python train.py --n_mels=64 --encoder_bias="all" --encoder_pooling="mean" --text_encoder_layers=8 --text_encoder_activation="relu" --text_encoder_shared_expert=false
Rows from block 4 of the text encoder of a small contrastive audio-text model, named by matrix and row number. Rows with one number belong to one neuron. Each number is 128 + 24 x the weight over its row's rms, rounded and kept within 0 to 255. All counts start at 0. Numbers have three digits each. After the name is the row's rms in percent of the matrix's.
After each neuron's rows are labels from the 100 texts, of 14976, where the neuron reaches its highest value: "fires on" is the input token at the peak. Only what is clearly more common there than usual is listed. The data: single notes of musical instruments (NSynth).
# fc1: MLP up (text_encoder.blocks.4.mlp.fc1.weight, 1152x384), inputs 0-191
# fc2: MLP down (text_encoder.blocks.4.mlp.fc2.weight, 384x1152, transposed), outputs 0-191

fc1.334 095:111116156093154143135096138113185128106138134129098090120154113157169141140125130134124092087117084119121143068192139131115106120110160119090119133121141159112169145147119110124094131122126151150123114112120116141136126142154143130075127120131092088137126142094139122126127086158119149128142147075146142104081120114085138089127140146124150102112156121128135124154116119145146073112138107116095165176129200094134076113119094122150145144150080166138142117163128097138144108143116148111095121138118149129154075103078142164161145145156119108121133124099142159115142151127161116153
fc2.334 092:105125111068132100145141129137131136099123154140142151102112152113160127145163119132098174163142172141141148135084116141144089111116112143208142129180180116125085125105112165149160129140138117161104097120152094109142105105121117149118153137157084155165139126168116139102166147100103142149125119122130154186129145139139128113139175166159094089166132115108119137139142128122171154123114169132177134129124087172131142145124106104154132105119116165168119140147088133064105075108157129141159112119115150102153140144117159104125154122143074104165148167143094115120129130130130154148
fires on: "c7"

fc1.357 104:121128104111134137127139128120176118132146139098123107124113131119142095149151112118126111130130135100110133109093140107099152148118122128102146140153107132106130136155131140094147098085139101115172149133101133099180122167119117115164052144142114107160136133143114167126124156115124144124167113097171118158126129118114105139126080109126087096132152134089077161086109113146142102174087142136103134159118143083110115104129147156140169164138163147114130120061132120144112114137144118122121147102151139100098130101142120130187112137136184096168132124172138125152120140097165107126
fc2.357 108:156098125129141158096149149157105124108119107127127084098107094112102095108119155094149091143145157139109122156165166167134101070086089182143107146142094191168171140100150125100086152129138182145118165155124156136133122093156079167168140099157167098145145104130152128149075100142157132117128199091102111098116103140148093131141149156078114127127151123118152124145122106095130161143136164130135141156130119157143137116175107150134096099115097143125138129132114147131099140114146116103129135116103185119137117159144128132116144111114117139126128133130100083170161147149124138126
fires on: "1"; "f1"; "d1"; "b6"

fc1.677 101:140120115132175121133111109101138116133126137088147141116136122092172071118161133151139102115104127136153098090132145135093118170118143114114106124103115127172144094116169092095109150142152096131120108140156124144129087105127132090124138178157160141154144113101114156138149070090115166094144107147117123153132150124098137131107142177122121148133151109099142145144150125139109089117130162120085114152089152152178131082151149088116142103146129131103127142078157117141120188127107091162115139157097143138110139134143150131166131169101124110156128108121111134089134118119090100140
fc2.677 096:132154116112101136117136128088106125096147117151130131112135151108143107115109098153130103163154117113065144141105093084149103141140124141145118115163123123122154081157109122143126158131185113117090133132152144178095133155103107099116165108098134127143130150152119160154153119166147078088119126110111160120132130132152144138159099118138102138123129164130171089162180149123147109126129117109143171094104130140107138147137098137141100120143117139124118118139167116103109125110149148111150086128139080144163141136108098115099151110132128167114110142154082096122127144119112163106
fires on: "50"; "electronic"

fc1.208 098:138125106125117115134121097111125114153131161134120144109127123127115110175085146113090118125189114129123118142129117126078133085130104133160145160118133144139134111105116136127130132123127131155154136087103191135100157131126154119147096166134148140077141144122138084124112111121108119088124105144144108126148134112131121065129125123105147139150145111137141090165120112174114189139121160144158117120091129091109133112137102103078108132150135137115153167088134159093114172094118130121150146149099115145075124113110106199174175155126142114090141111111126152131142156125141109178
fc2.208 097:132140179115110076152135109130136132115154132085106136097152153146141137149105131151142122122107179133138133106166108136103147128103152118120094119129119146135102168148110137148157160176126090135099110128145087114140142105105145136126184151093052113110131122098100132161147167123114167153173123116137130093128136153125110159155113173111177113106118108132117130135134139117125124091138137094112102160127124167132119119118141131142117134136127116133121104108132121184144096122142096179134125143144178140103186151083161124126083109085137122138141098147078131104103108167102123096
fires on: ","

fc1.448 102:110134066131127117158132096125058126095105120098115150139132119134082097147100145101151128142091130150151115100173113138113112135115155123140103111082136166134134118131146142112110119164158147106171152142108141143107129113165092160153112131148084149119168122118130080171122128114104091156083128118144121092186127136109100134123085156095177126106144191193124116140143136129120164154130163097158120149140116138146139160155139127146121113147122095146121126133139115136136149123184165129142117124124132105105094158147106172143100109141120139099116157125171139098123125119159112152
fc2.448 105:147099096134132126093134198138158135133150128115092171106147139122130161118117109118111134104156115157140157129135161146158125111134146125097154094179122102135085126144098125111152160091121135156100094082129146113125111105166134155099168126136106100099109093121149149122126138143123122150137113158137132123125132120092134153159121158058113075128117114129144116132131117152064130075149102128095088079167138133138116146128150127149109089125137098091116129159142135158167121123150145128105120135154097086136174129120140125102157119110127131094110123141116110159124163194109145109
fires on: "3"

fc1.185 096:085147127109062128163093127107141153112152098095122114187105133160128111139065096143057164150131189096075149142167148117149162112117123110127115137099127126148116089142087121142120104117124142070146110140135139094095109076126117183139143119104105113074149150147071111115148128152130100101143102124122115109103125119154127104133118131121126131114120164110113107123130146129138127151091157095137159152138158127149138173094138139088114119144089112120119105097136103091139118089139106096184113107116132146110126143114150139108113118135127148154112139158134137125116129129103108107
fc2.185 104:127095130126119139126149104111149117156177075151182079124129188101119135122121174149152079106160110131145116121098187116089087154138143156070096111099106121101148133138105143100155114103129181138147138142123145153145099146128120066145149123137122108147083116102153151103109097138121120078133099152145121131121125110122122113134142167112138082144131133149140119117152103122137112121173139072118140120126087090144148134142136149133104178128108146127143176150178128139147096160132116117112131142122103084171138137135088121166131131163126164095144117134109094145150099098112109186
fires on: "3"; "synthetic"

fc1.180 102:102107116158163146094129138145092106131145125147133123094120148180087119081122113170135189110121121061138108106176104107135170120108140115135142138143125127136160114078104146153097099113116124129087114084118148162086112127127146111091112101127113146112129100126126107125122139122129160146079119096131194112154130151094112190104125146149106091130133120084125150147156139125106135145086089114146146138168103105126121151146159130148097112201109165110159164097117130142120150143111134127107132124123143157134098130118140139140139160120139079125134098131114117157170119093122074151
fc2.180 104:154131093121095094133150107091149117105147182121137150067130138141105142156118161103145161099069144130139127131123109153103106153139151111099142148089125127150109148099129124107149165131112126164164153143109166145130164140171126103134145099131131111150109132101127110133150163120142102162172100166091139171078111153106093123109104099137144132201124093119092102110170116119148114149147133110122171101142109156120115145132113111105082138151142105082123130087164070146151117116138121171132112094135132143111077115110111137136142149077139140160142100103159179104083121122098156095
fires on: "127"

fc1.351 100:099137165102136106140106156140154130105159143122099148116193149143107142104126134109142078162123107083132179145123129173099107095133112108156118146106128134149158091122158138141126131132115157089086134132102128110152125104117081100141101159114110123092131167140142128200140099179136167089144117125115169089125088123095163135124113159102093147101112129119149130106119137150109076157138123160109120118161152148165116151161158150149112164133137101129140141105127119133114107125098110125156090090154172114116104136155129108134133173101122149091132096105128154112062103137140119127
fc2.351 097:149151119149155159150116141094099154117117136104113140092128127137135138118163110118120140117132105150165129131118134125151154115113112109109127143139097134087132139153147139104112106103126164115125171149133099146107135136093130121120132152121129107149111097117169168136090116146153130136092089083055136135136128122145154110120110165125108110145095126121137091144086160165079131147118137111086155130124099133110090109116099059093142099136125123129129105118097160119187162107115084109102155146115115135104121111146090162112141039133160067126126124139154101138123129109146117128
fires on: "75"

fc1.98 101:153153121171113120134138136149153107123116120119098130106107134136100112121122155100205094119103136142152122095098136137102111156117097130149115137091085131179123101146150099144111098153132150131115121140131106111152116152089146143119159143135160105112135143168136141154150131181127151101148153136108131135105127157117167124121128127162111075112127157131126123175155101137126168106117094126092150168153075106150141146142105117128106106094126137133139133102104111126107146139123155137104127132083166141111131140182140110116160103154118150162118092134104089139146130128087106162
fc2.98 102:124106110131118115102145117132100137148169161105136112093152140118151122138154117133072121111157167124102092138127129087163172133156154136084160132125142152129132108086109123087148144109139101185130126144121184127174126119124150164137129147160119112142152124114090149153106157084127128156156097120089121086144167101090135145161137120106133119150156129168151118117120159081081109119100165176123088143109148120144139133120117137104124139120143091145124140133094089130145094136110172159112149141135085110093109131167166141139149117136133110105150133118110151093108127103138131130
fires on: "50"; "25"

fc1.506 101:116085137104115123133097160142144110138124103149149133099129110154131145081133125122120149118149093182132127137173140130125136163125139078215113120142149143117112094153127152116084169097091100115142130104161154111143139162097151125169112077133107094103085109124149128081160139122138150132100121095090159094102146110114141068155137134154127117086103143113134121122116136127116151156109148117133143135141128165156130103145114122106093122147108106135127123148132170140129072150102121152142150132102115114125118078125135117061121134166158122147149118140121151130075132132120107142
fc2.506 106:135167125117130099088139137122150135134128124155083119136086170150156157128116123160156141128101122135153159172131110156131144121155100115109150140169123126128117135094153134115117132123174140143095088132099153139126149115137079158103149119129130128095121152099117119150133158093161088102098076101161114152147100118162129184162145097177088094137143086119126163115130140115076098107124091111111140119144143088111102128102110146144157110088141149134116064135131164152147131128117197149113173123189147122124134137153122135136157123107088116076103141069145132144136119130107117143
fires on: "127"

fc1.80 095:109080105154155152163168112140105098108162135167110101094128139121079138138132128128125109150124155186126140148152120115142147119106122114140183153096097115121092172100119141114131099117100162127184088128120121124134102146114128133164138116132122089144128160157136110118127103149133152131130173115138165116133128117097151175141141123133103121109117136119109122139112119169141095133129138165154099135163156096130139116120147120110130061129122106148113126130117101133130145123133114160118117105125107133113071179122181143124153155118131132124130178117135120133129131150122102089
fc2.80 095:116112119160128130119130145077150135144126123156186096109126134144120149075084116140144086110112168127139102115141127135112075149093135151150137086122116108131102157144186123117177184135148124145107162101131123107112147132121147114119076126135102119118142114143117098155127104101094140121131110133125092121129105128111111124141146144133119128154143129101130136141117135103131137120152122089165139161140098107126105126146099119119137150098115147132109111141110090081205130149175127134134117136171165161154110135154122142185136127160101120124100093137121136111167129080094142140
fires on: "127"

fc1.157 096:113136110135150127106097138140151128098110131132083103169107186121090081123137128082098107163123119147131126117125105110121104089126083136098125132132107156113107139164132148135091117150119191129179104148132149133117132127130130110121137112089131089142106120133089162199148159099113111111103065117133098106126122178083117079138108153096179144138090183153131115135149133124127081097114093156121079154160127127165132140147154102137128109120095146126115164110127144148121138121106148072116175156112174139128108157129123176127139149148112140143139120140094113123139112147081102114
fc2.157 102:100146116120142139127107130154125104148145137168125150086141087179133154110124136121135134160151130107088133117160124156143083142176104118154118149124157132154177128123138143086130128146174121088138136122165108150137117139128112129145138110117176110120101122103143123135148137154148122127135136133165101171099117124132178126125146138140132110121160153102125105157139115111181107163119122131138144158121150092106176089138098118138113096150098097084138098171144111114125107081096131157144135125173122105108095169119154098146156137184185128068113167155096113169118144138130120160
fires on: "75"

fc1.291 100:109116078126125162132141138125146121116171150122180136081099120130140138160118154152142112107124135145136091124139129087101138146140103156154123105134149178077135120112133103172126131093137126127123111129163118097120149105110115168094174165120123142123148159127147087074134085121144125099109104142125125133117107082103113108144120171117130114120100077108117115120109097124119111138096115166148120117117154142082109138115106154147100151095136119122147138140076102108102135153115149116130140179103114126118150130142118102110126110121135133081152116138171085136146139155140114110
fc2.291 104:170136109119139133139101129138130124122138118125160140116180092082111139134167142095112123162142146122113115094139105174114161122130108131149101118159153100189120169170149137143120153160138109134138102132100127127190148146134080125138123151149123132152134134119116086138113156162106163124151149137099109118082105139124100158134171108181140141157146123093116091173145132114142156087119127088145104135114113158125150120130106132141113109145103126088109141111102148114134134129109136117149162095135121110149120109072114136155124151118192145149147148139121115121083151078104153122
fires on: "c7"

fc1.253 103:170146139143176121130180142177100136089129139121131140135107147097149144150163103158159105116091142098164112132153125123105134117093090119116117134124131128109197151162088136123159137110147096163154163122113110120138194137137140165133074155120167139158117139203118134139154127158090116108141154137098162129125117119107153095152113123082142100093128108151116135156095124158128106101115129138137120085090138140166148122162123117126135089156121094135136132124137143088086125123121135127144140149109152166145109121099136131155128200097110089136144142101169123147141094138107097106
fc2.253 095:143119130121081139093104090118122169078135164162139110117151109166122133119178155119115083095143119135119134136086074142168147090126112122118124141118124098135119129128089114158103093094072131143146105172133099155092098166125168089145144093142134163143100172116138100122099140098155098119112138116111119122133117116116133171114092116140182141129115175125136116086156122120122138170099137138149120145132109122118114135124104145155125147131133127119124119149116119093167099114157124125136081133120133122135132111121100107103169103099119113117117104144079109141098146164159191148
fires on: "50"

fc1.304 102:138068056107127137145098116133121111121118073068049102128110127068138134119103143132125139171171119126151115089150145145162155159166116098108083172145087099112124116130098033141108146131116087136134083148132143109122115155110168137107154115129117189163130111158129151133132146101128151171097137115146108133131104154117129142131127127146111136133139086149116143130142190116131125076167106136151107138105068132150103144087124156146150141142149132156139139161140125124116108127122165128170173106136101149128090126102114141106141123091140186156137127094112112139117131159126135102
fc2.304 095:102143169121164115115162117129100176134137100156106096115093111138150106113133112145146090110119130064114147118140139100101143153123173122077147119191123122120122111120134111114157094136148113134139139075135089152177140141140159130136107162115132108119150116087119174155115141122132133070117104173178127111154147105154122144082120087120150106156149113097150096104175142108096105133133166124100117152089112136145103175137121091123120123118102130135137109088124095116141145126122150125161115127152134089119133100104155107097119108178122094101142195115155162082165127139142111123
fires on: "<end>"; "c1"; "1"

fc1.244 097:118104131109138138140098120130148142062149115088146129096108140124106146121164154119106105113107155158113162139152152169145137153138123122156150140094063146065089092134120147085134158130104144167135118138087117094156101099127136139108119158163108132136157102140111102126125100126115106118120167119141139125142147131122181082147146153110113140112137090131112097112088115107142066135114096101126164096098140157106122105120106116093130114134138142098126157130146129130118121184117147137170106111111151088106174129137119175104107119111131139095161105135098121125131071144155139141
fc2.244 096:183180132170113109119102146145130098078140126128120157149150103137137084127126146130130180156131130114169122133178138167120104140171098141111117106138129091174161143150147140193170148132104130169127144136157135152181140094133130120121147096124128163112127134161150130120132130094152130127178142148098154115133129106151106103112135118108143143114145146132130106129175140130120125157184136105061093136169108142140170144162135128172158139152080119164079137144137108101137113132126135147118098135096129146112113148112110122152154145158142127139142188136154141129093135101148180104
fires on: "c7"

fc1.450 101:125113147147098127160142166088167125113132107105105142148116119175101108076121167134088079130091105111158135156084100153136133106168097110155114163149116141124165139165180088119108083108087141164112130129160134125128101137118131113126131132142134143109141127128110150130158134111130173140102112148164126126131090139135129121168110114091122131116115143093113124122115134121145168106115110110103132120140098136177118150122109149165117119122129131087124093179147095104090152125125159126158136153137118092147127143098153118107148119119140137107114129132115135144167086120142127091
fc2.450 110:091133114161162085127145118141116145126127100086178115168089096110149136131097115108116141128170156103112144092137118117171101100114130139152132126121116117149139155119167092178140161146127156132119136154135092144152143107181137113143148147083122109154162130122129142125107144075165124103162156088092147122165095141107088099114130121145095129132120119093156103178131101143134126090143131153151141134141138110155099138164134140094095124142157116120109096098151116123178123133149135162072135137111112139103116130097113138114162134175115163139134118140176107126132120149063129131
fires on: "75"; "synthetic"

fc1.757 103:130171102103117116150191128159135131089142139067111111108150100163131113121169129127124142091173183111127153097167123158160134109179186142128112122130110121125103126127112138120123122108126140096128107091137148124061108112136141113168115134129127145139120111113144128155154117105132153127139128135122143136140147158102149110144136109120163121126113123053115087120137163132129097188108086096112150096138114149128126145148107148103171090131157174107104141136187141172123096131099125109145163121116135137116152148100119120131169146175202130129123111131164103141128152122074124115
fc2.757 104:124086123125137128161129127157101092150165105117106144120096153132130129117075119109129153121110099161106118135116099113116100124099116139129128191169080121092181124122137122129130099151128157150128104121114148139188146163155128143140134104155107138117108136081149117123105118143126108067149076144107139059142136152113134097117130131136142104135146103157174084130108095090150158090091132117125120156146059105145131112152109106139158147126129125156149148180099165162099127102124152145090120133105126096159102137148139136084113079090122115112125097129107131126116110157172164121
fires on: "75"

fc1.281 098:132114173097153168111143187165113059130092120119129099123134112106117135134095143103131147116145091141108098123149138129098143147122117101149113078115120126161126146181119110142119101120117090125155088131146148162159100130158111112060093126149158137077123149091114120111188117148153112108147160158116118090122124159144145149133127107131090149126062056082099134137087160122113123128144153165088133113105143152126110119133125141125126123104084106127152128118108134114110127132088097104161155153153118126067130070139128135120135087126174104101140112103132143141091094141138125131
fc2.281 098:130107098089122081125133120113114151075103104156105160141140122118138154136159122157174074124103154167111148079136084112122143149143160168085135176171178163132140149153103130149114142151118135145169132109122126105118142165128121145166142127121130113110126122092131111138157084130152152189099128103153084177130095111151125141123119144131139088146158130112146092125168152122139140119121088121160118127133141083157135129128151109095084117163105145142126125119132166181095102108142134118120089100118142104120097150085139159137100125153173108079135105136165141125122164137109135123
fires on: ","

fc1.58 102:136123113167114145136129096157159105110095105115131116125112153120121167091085142128128133142118121160091121141092144120134070111085106132152105134138118101095165128087116125140121125125149108075119140105118135153161105123095149129125086111129145149108099117125139101164134115121166104105092057118125163094110164123140125136093116121102130116109092130158152072139125091176150144137097090114115150149140114167142087128150117127173122121102116131106110109134124100143167163211091129163125111117133160142149132139116118095110143131167118126143137096118112117124121092164093117120
fc2.58 106:127144169103148113137111130132143117105127120100145155171115133153114122138111110139109092146137130107150127102141189134102116133093121085109125166097150094158130114132122110108117108101152137135146096151140110118145138150110122087093145100146120117120173149094076100207153113120155139078170128107125122111113136120115147103137130149109109115159142128110107144122160187117124105107108134168164107103138159099134117142116107121151112117124113103183148139108134144172142176112132119156100151141137130125085134093156150124135134116125145103102135127145139132134086170148141097139
fires on: "75"

fc1.136 106:091122135078143124154103095134137150164101111128111142162097119146117110141158128128122097146125139130155124126140102111157142157120091122108163107138134122110107105117130155135164116078105168156149104105095120102109123095151167128118161199155124154114092094143128135112176109105108142149097097171121125139157123084139105142096115119091174140152146118118132088167149163105119138124114170149186087098148105112094117141120119135135135104165092125164112178103156148166153152170110105164129137133131070150113126152150134117080099113130119127154145093125149109157131169114145120137
fc2.136 102:105102100189122134135160112143158129151119108155146106127148133157135109121150115123121118051145177111159099146085116133098087162108147135119146127144136110125120089172140101175105105177125104085141120099082090105146102115111162120092160162127152121141114092157138098113056127156160140138111115131117134135093129090136103087155099113164129132153096138142116087100153138159149111158113195143103150119139089136103163152122134148135149137109101130102168119149124109103093159158126143116127072127110128074121131107143150154155106158149090104126156097133090085110098123137126098136
fires on: "127"; "guitar"

fc1.484 099:134150135189130115152146155097089122127149094138094132147115134115171083159105150187115127112140111143157161143125170123133140131175119182176133164132144109112141129141111091103142123111084162112144104087141133110114136139103141136120111127124134131131134172169112140163150139110097127156093123124157161118174109131091130150122180153116138166110099140122140112160137146105121157152164135114122109108129112155133098154119131119125134130080152088121175155136143164131162119135132098130174103103151155127111118115090106140110121136130142087130129120165129168125130143156116151124
fc2.484 096:099096143108121159121129115139185171132123244112172153086126128112166106124107154095115078148115181150154114145126157146168142146146123145141123115137119146134131118137122157111140124135126098105124122139161161107159144124136109162110157089122148135128083085144095154128085107110145125103130126161114130144160165137140098156114098107162136161077153157144101100128107105107182081112146096158144100103137129118133109152124120147125116109153117164098180123153112100129140144175130154126102136160057089140137132140166153169121148168144114132158165134141104100113131126124107122175
fires on: "1"

fc1.681 101:130114114111140145118096143142141104126116123108130147169136128126103131167144123097137112108078143081154116129160122136105099131141138133122143128134192103166110154135167095068141122108115124108095113170129105081119126126180077159138146189105119130143128128147161133140138114131096129154135104115137142173116118126127107127151104139140125138183102134107141141130063143129089102107126143140125134127155099113135116095115102115120133094094174105110101086127109120120164120130144133113088159099051134144174172108140142156110113079117144127173136148063132112113130140117118110129
fc2.681 105:117149140130102131149117127103159136126099142143124122120104159090167112116154100076146096113091072166111140124117154152143129138135150109135138109111113168131122114168143103153155130134123158182164124154161081109108110118111137110138157103138163153130111142144133125115143125113136136117114164140088148145116104180110141106115127097143117143145138127136139152093118117125105125127095153115179125142151151120091106152178111138119112137115161159139164110079162092131098095148093165137114130124174159127138145150112166106118122112131139157182154133139110147137096160155111159166
fires on: "127"

fc1.83 098:096159149153175141152124106102109106110124139102150156118173150147178093165174130134125116135103131140103127091120125102130103122165130143161144128153111176162151173135128169108103121082123114121165079104109110144145112097110140139100102125096101135132136120132115133116149113078140081169131145143127103124119135172115115128144121133198150115151162132108111116152178090155109118134126086140122095131137121154119120105163090135119120110117114123147085098130105153165094116127077083155161138132106105109136117122156118137107106121120099173127137130143130127140096132134164079169
fc2.83 092:133099104116103181126080131142169136096149118079098115090108101097110105179144140119149094129134167113123106144137147136170149099122148123180132141111111142136079118081102148136175132202096142101150150124129144103130139088149090105134109058170128128120115170126129131172134140154131119101134071123090090112185142131168120115123104109108129125114075131073086116121103109155133112106132156109183109117110135157152113126093117098131167129135099098117114151134116143103115088143101161125126148142120128139109146118144091144139124153120157140159097134105111108143140132141115158130
fires on: "<end>"

fc1.254 102:104117088127118140139135099121131158122110127095094155150113150068080118124146143155121116133139110121153113140134162090114136109078096132114118110111141109131115104136127128125133068112104150150137127136117083109107106150117101114102144161119124160127128123092136116157132121140081175116122153142119098140090146145126092181139166121138102107144117132162155122113133155147151113173117167137143141103116138104141159077177110124146124104116099101096122103123169105135166144141130090111148148126128130126131142157140169126129190161101125124100104159112100104146171122120140159146
fc2.254 099:099170168137121084144148121148118077106105137151135124087123143148132111105134132110143149088135133149089126122143109160179125160176091123100129147150113129129117083127140076145118146119109095144125136105139146147142148102112150127118123142137128129146142143136144091106148136137118098133091073128125184129117103152118155104126127087125122132071146184128130101134117103161111119129118102129100106139145114123160160123127141127091130120136145156142103147128146171140179132132146150159170119140165159126125121181126141099139158126102128110112136110126145117133105187118114135115
fires on: "75"; "127"

fc1.624 104:156143126146133148149134105148124143174141134131165137150126138111107150132116162127098083139140114146161146123125099132097110082129130131134142158128163122156089096123150119116142094114140184179134149138130133095131099128106128115110134150106103140132148133119115131130132124110123171130119115126151148107106101139112121094133130137121168143131092091097114092117124141156133104128121105144120117131124158144120111134134161109090164094144092097110113127156136129150127085081138118092117216124148138127125085152113110175127138132135113119108205127125122124147120133131127128115
fc2.624 105:121138100121106146132157143108118101097110161131108122124104102114188134144125129113172127166110146108162139143119166153123114134173128101132117121127123157143144146132178154114137108134106103098109106105134141113132136145120132114121147095144122123140102145180103155135147133152106102087150145109142099138092118144094120095133105137144137118106159146154102142127147095136117068112102099099091128099131136097070128119141128147130105113110157121126169146142114127121163159114136166123112090162153128128126190150113113118166142138157103078117150123150127148134147071118108179094
fires on: "75"; "#"

fc1.578 097:124136131117108121116114114095113116134122141117134163101133151126138123098129145129155139114143136104103114149187153110070130134096104114155151144117168114139149122143126128094116128130114124124117121101143153159130137115134118109112151099165088155116106096174141114147099154147116147112134152085093126102135117110141150108112111123135149168121127109155184157164108146077107131174121098175107123134123141117141174156074143146191127129122096125148093152142139132119107105107118108140138151067092129142139111102120090146150101138152127131154205141100133095113093083143120133076
fc2.578 106:112140120087158111125107147081108112112125109105124077092123110155130093131106133122172168140120148135138139124082126116117185134168086118095140144124117132116101082101063120140110094125157120109103174143122127175127154088097117108110134106133152131121116138090097142112155095154153166156133119109119155093127122156150136148095114092151110136145134070149120144133137124172133167138102110136100099109135134090098087135148159112094136140119129130160109143110123140145139126125156118123147139170109135092174148130081130120115110155152164074081165114115111074082159146132185111162
fires on: "1"; "d"

fc1.745 103:149114123183152121105091121149152129117125149111119149127148123154193135098135128099113112121165118124141183118137117129124137179109128127102113138180117139113156153120142135113117123108120113080122116159112141085144142102197120141110149174120119116120114163149129153127146114142145131122107092108150180133135123116095076122130134150117100148145175202145171134129116133153143096108137133138087157137152104122119127119090131132121093110126120150138082127124131139142176111142101114137151140142110126142152103127099130166116121192137111120153154115134130095189085139146105101140
fc2.745 100:107118114097157116162128152133144138089101160119156082144137124093171098086126100112103150146125180155109099156149103098100143115166150134149156134114114131123130156163142129097096104078124161135138147182165111120130168123100125125095152110159122140178119088112163146124122095134138143108133117084130093151103147086107145110123100111164143100133116140101089118116153097097153128146148179161108106130148154137183130107143127145143156114117125127144142145143133122137107173111160166169182081166115116127123186112121084159125133133162137155100095163136123175107127109138130139145
fires on: "50"; "electronic"

fc1.458 099:131145102119124158081118153105154128102099110116116116122126110120123067133111116089119096118106104098109146135142149133136162138141100152134151173141158133121149120127118133137102164116150145142105097139131130092143100129110112118157162155160141121060118123164135154087146129152160077105147098144143147114135148118110125147118149132141118075131166100108151065140093128154142161120130130151135111109126162146093148130168164153147174134104146135108136141155105092133096166138107152144146104147132122155128103109124116135146091139135171150137111119135122088129088170117135109126
fc2.458 097:178091177131141132171119126120136151139142120138130101106158137103130155133142149118116090121131163122139117143166150139147176103137146116104114149119154113091121100123142104111138107138156125164113106167122108112046122132166126142151158136142101110134147128143111161168124137128160170133146148132122137154152143137113117120121152138125142076140134191142176144134129137128060111083124130123107097146157135116165106114140132125155114097101130127128108108131156140093151083117152115120150143084113134144117147133138111138117066153114065150113139102146163149146126139144128125118
fires on: "1"; "c1"; "0"

fc1.518 102:136130113181165126128082147127138109158147149091102142112111139130142104118156175133136122152099129150108130155123113139161137122119161169160173138111112110118141110147108082107149120086097132124130139149130172151119141129143166125133114139095137122165127141121131140147118153107182098134141116144090121150156118109146161084124109129082158144154068155121105135124149061107167115118116081167135149123139101129086137164113143121204144105161108117130123150129103116107110127113124101132113103170109085172112145109110110141119160117121102092111130104144140140102166111078132117160
fc2.518 106:126134134139130154149203116149131117120157144140132164140138160101146115156151168078136115139139126112150102126157106122138115092136102114136106091180149105128144157141126146114104156176152142096113153103137138096110099139134168116164126136119110152119159136137114154178090118125114121117118102126103107116090094123097155110112126139117165132065137156080113117128134106169131128140125161155127103119125126143128146134121137183140121126135142106173130115138137137088122130077152129100129121131176149113150087118132097119102108106093146109127146126110114133103149114141106142137
fires on: "3"; "synthetic"; "a3"

fc1.561 101:130138144131128125122102079158109147123115141087133122134150121129134144142149126125095086150120084105067134124147142125120160150175086203124148088114125155135071141069107128102161124172151150094097141137126122109167129130129142125162134106102147131174125114140120116110144138150112127108132103148157112151153125148088116107114111121100146120152103117146127138171115151160107105121085138141126119173153106149141140130133096089174122088115142093149141149144139104159132117109134118104137126073153100142130146090101134135120086102103119122127132154100109170149123133144146098102
fc2.561 097:129106119175159089093179177101138139157087129184137122138142116108162152125136095119110159106157098118161139136090126145116112102170111060110083153159106141115139147139130155131143093096112135128137105075117181175136153120097115172135161103138116145151135151121153166122126138138114132126128128143125109118119121105161108136169124144152150117124129146138157134153141091133140143157117148105106135138132155117137150117150104177149133126153180111098116142114110118132111128126144128128143132127173121118106129160125105120127144181118132143117134081125163128114103108099109180131
fires on: "<end>"; "mallet"

fc1.499 100:148124128119137097159118156114127126129110151070140154118118124144120135143120110118151140126113117123177103116142107150158082094111135104122144128128086110098116113102113133093154113099146081104148115092121108120135137167118159133142129167158148168101152099095117127071147156137133187110121091099134134107143127144112127180105114110140079121107109096121110136143177139110113100146169146163098091178096126093121176093136125131117127121134135117139094123107118142147121122072106156134182135138051154112116145138112038149142187146156090121116080102069114103142148146157136154142
fc2.499 095:102199124140139108108115117125147166113106139095152135170084139104128118126158149135098112133152157110167168104132147093117165112162158131108164128131126097133135090125138126140137137156098134135084142118111142126139136127149064100093100083099099099116136168147150162112174101147114096098106099129139139126125149134146112093157120116148183120079128103144142115151133128115149113091127119167148157134153118092099115139123148140128096110105163125148119091067120101130140096146097151120155099128141154112150133117109151142103157155143155147141137119120145105117159132131137111142
fires on: "127"; "a"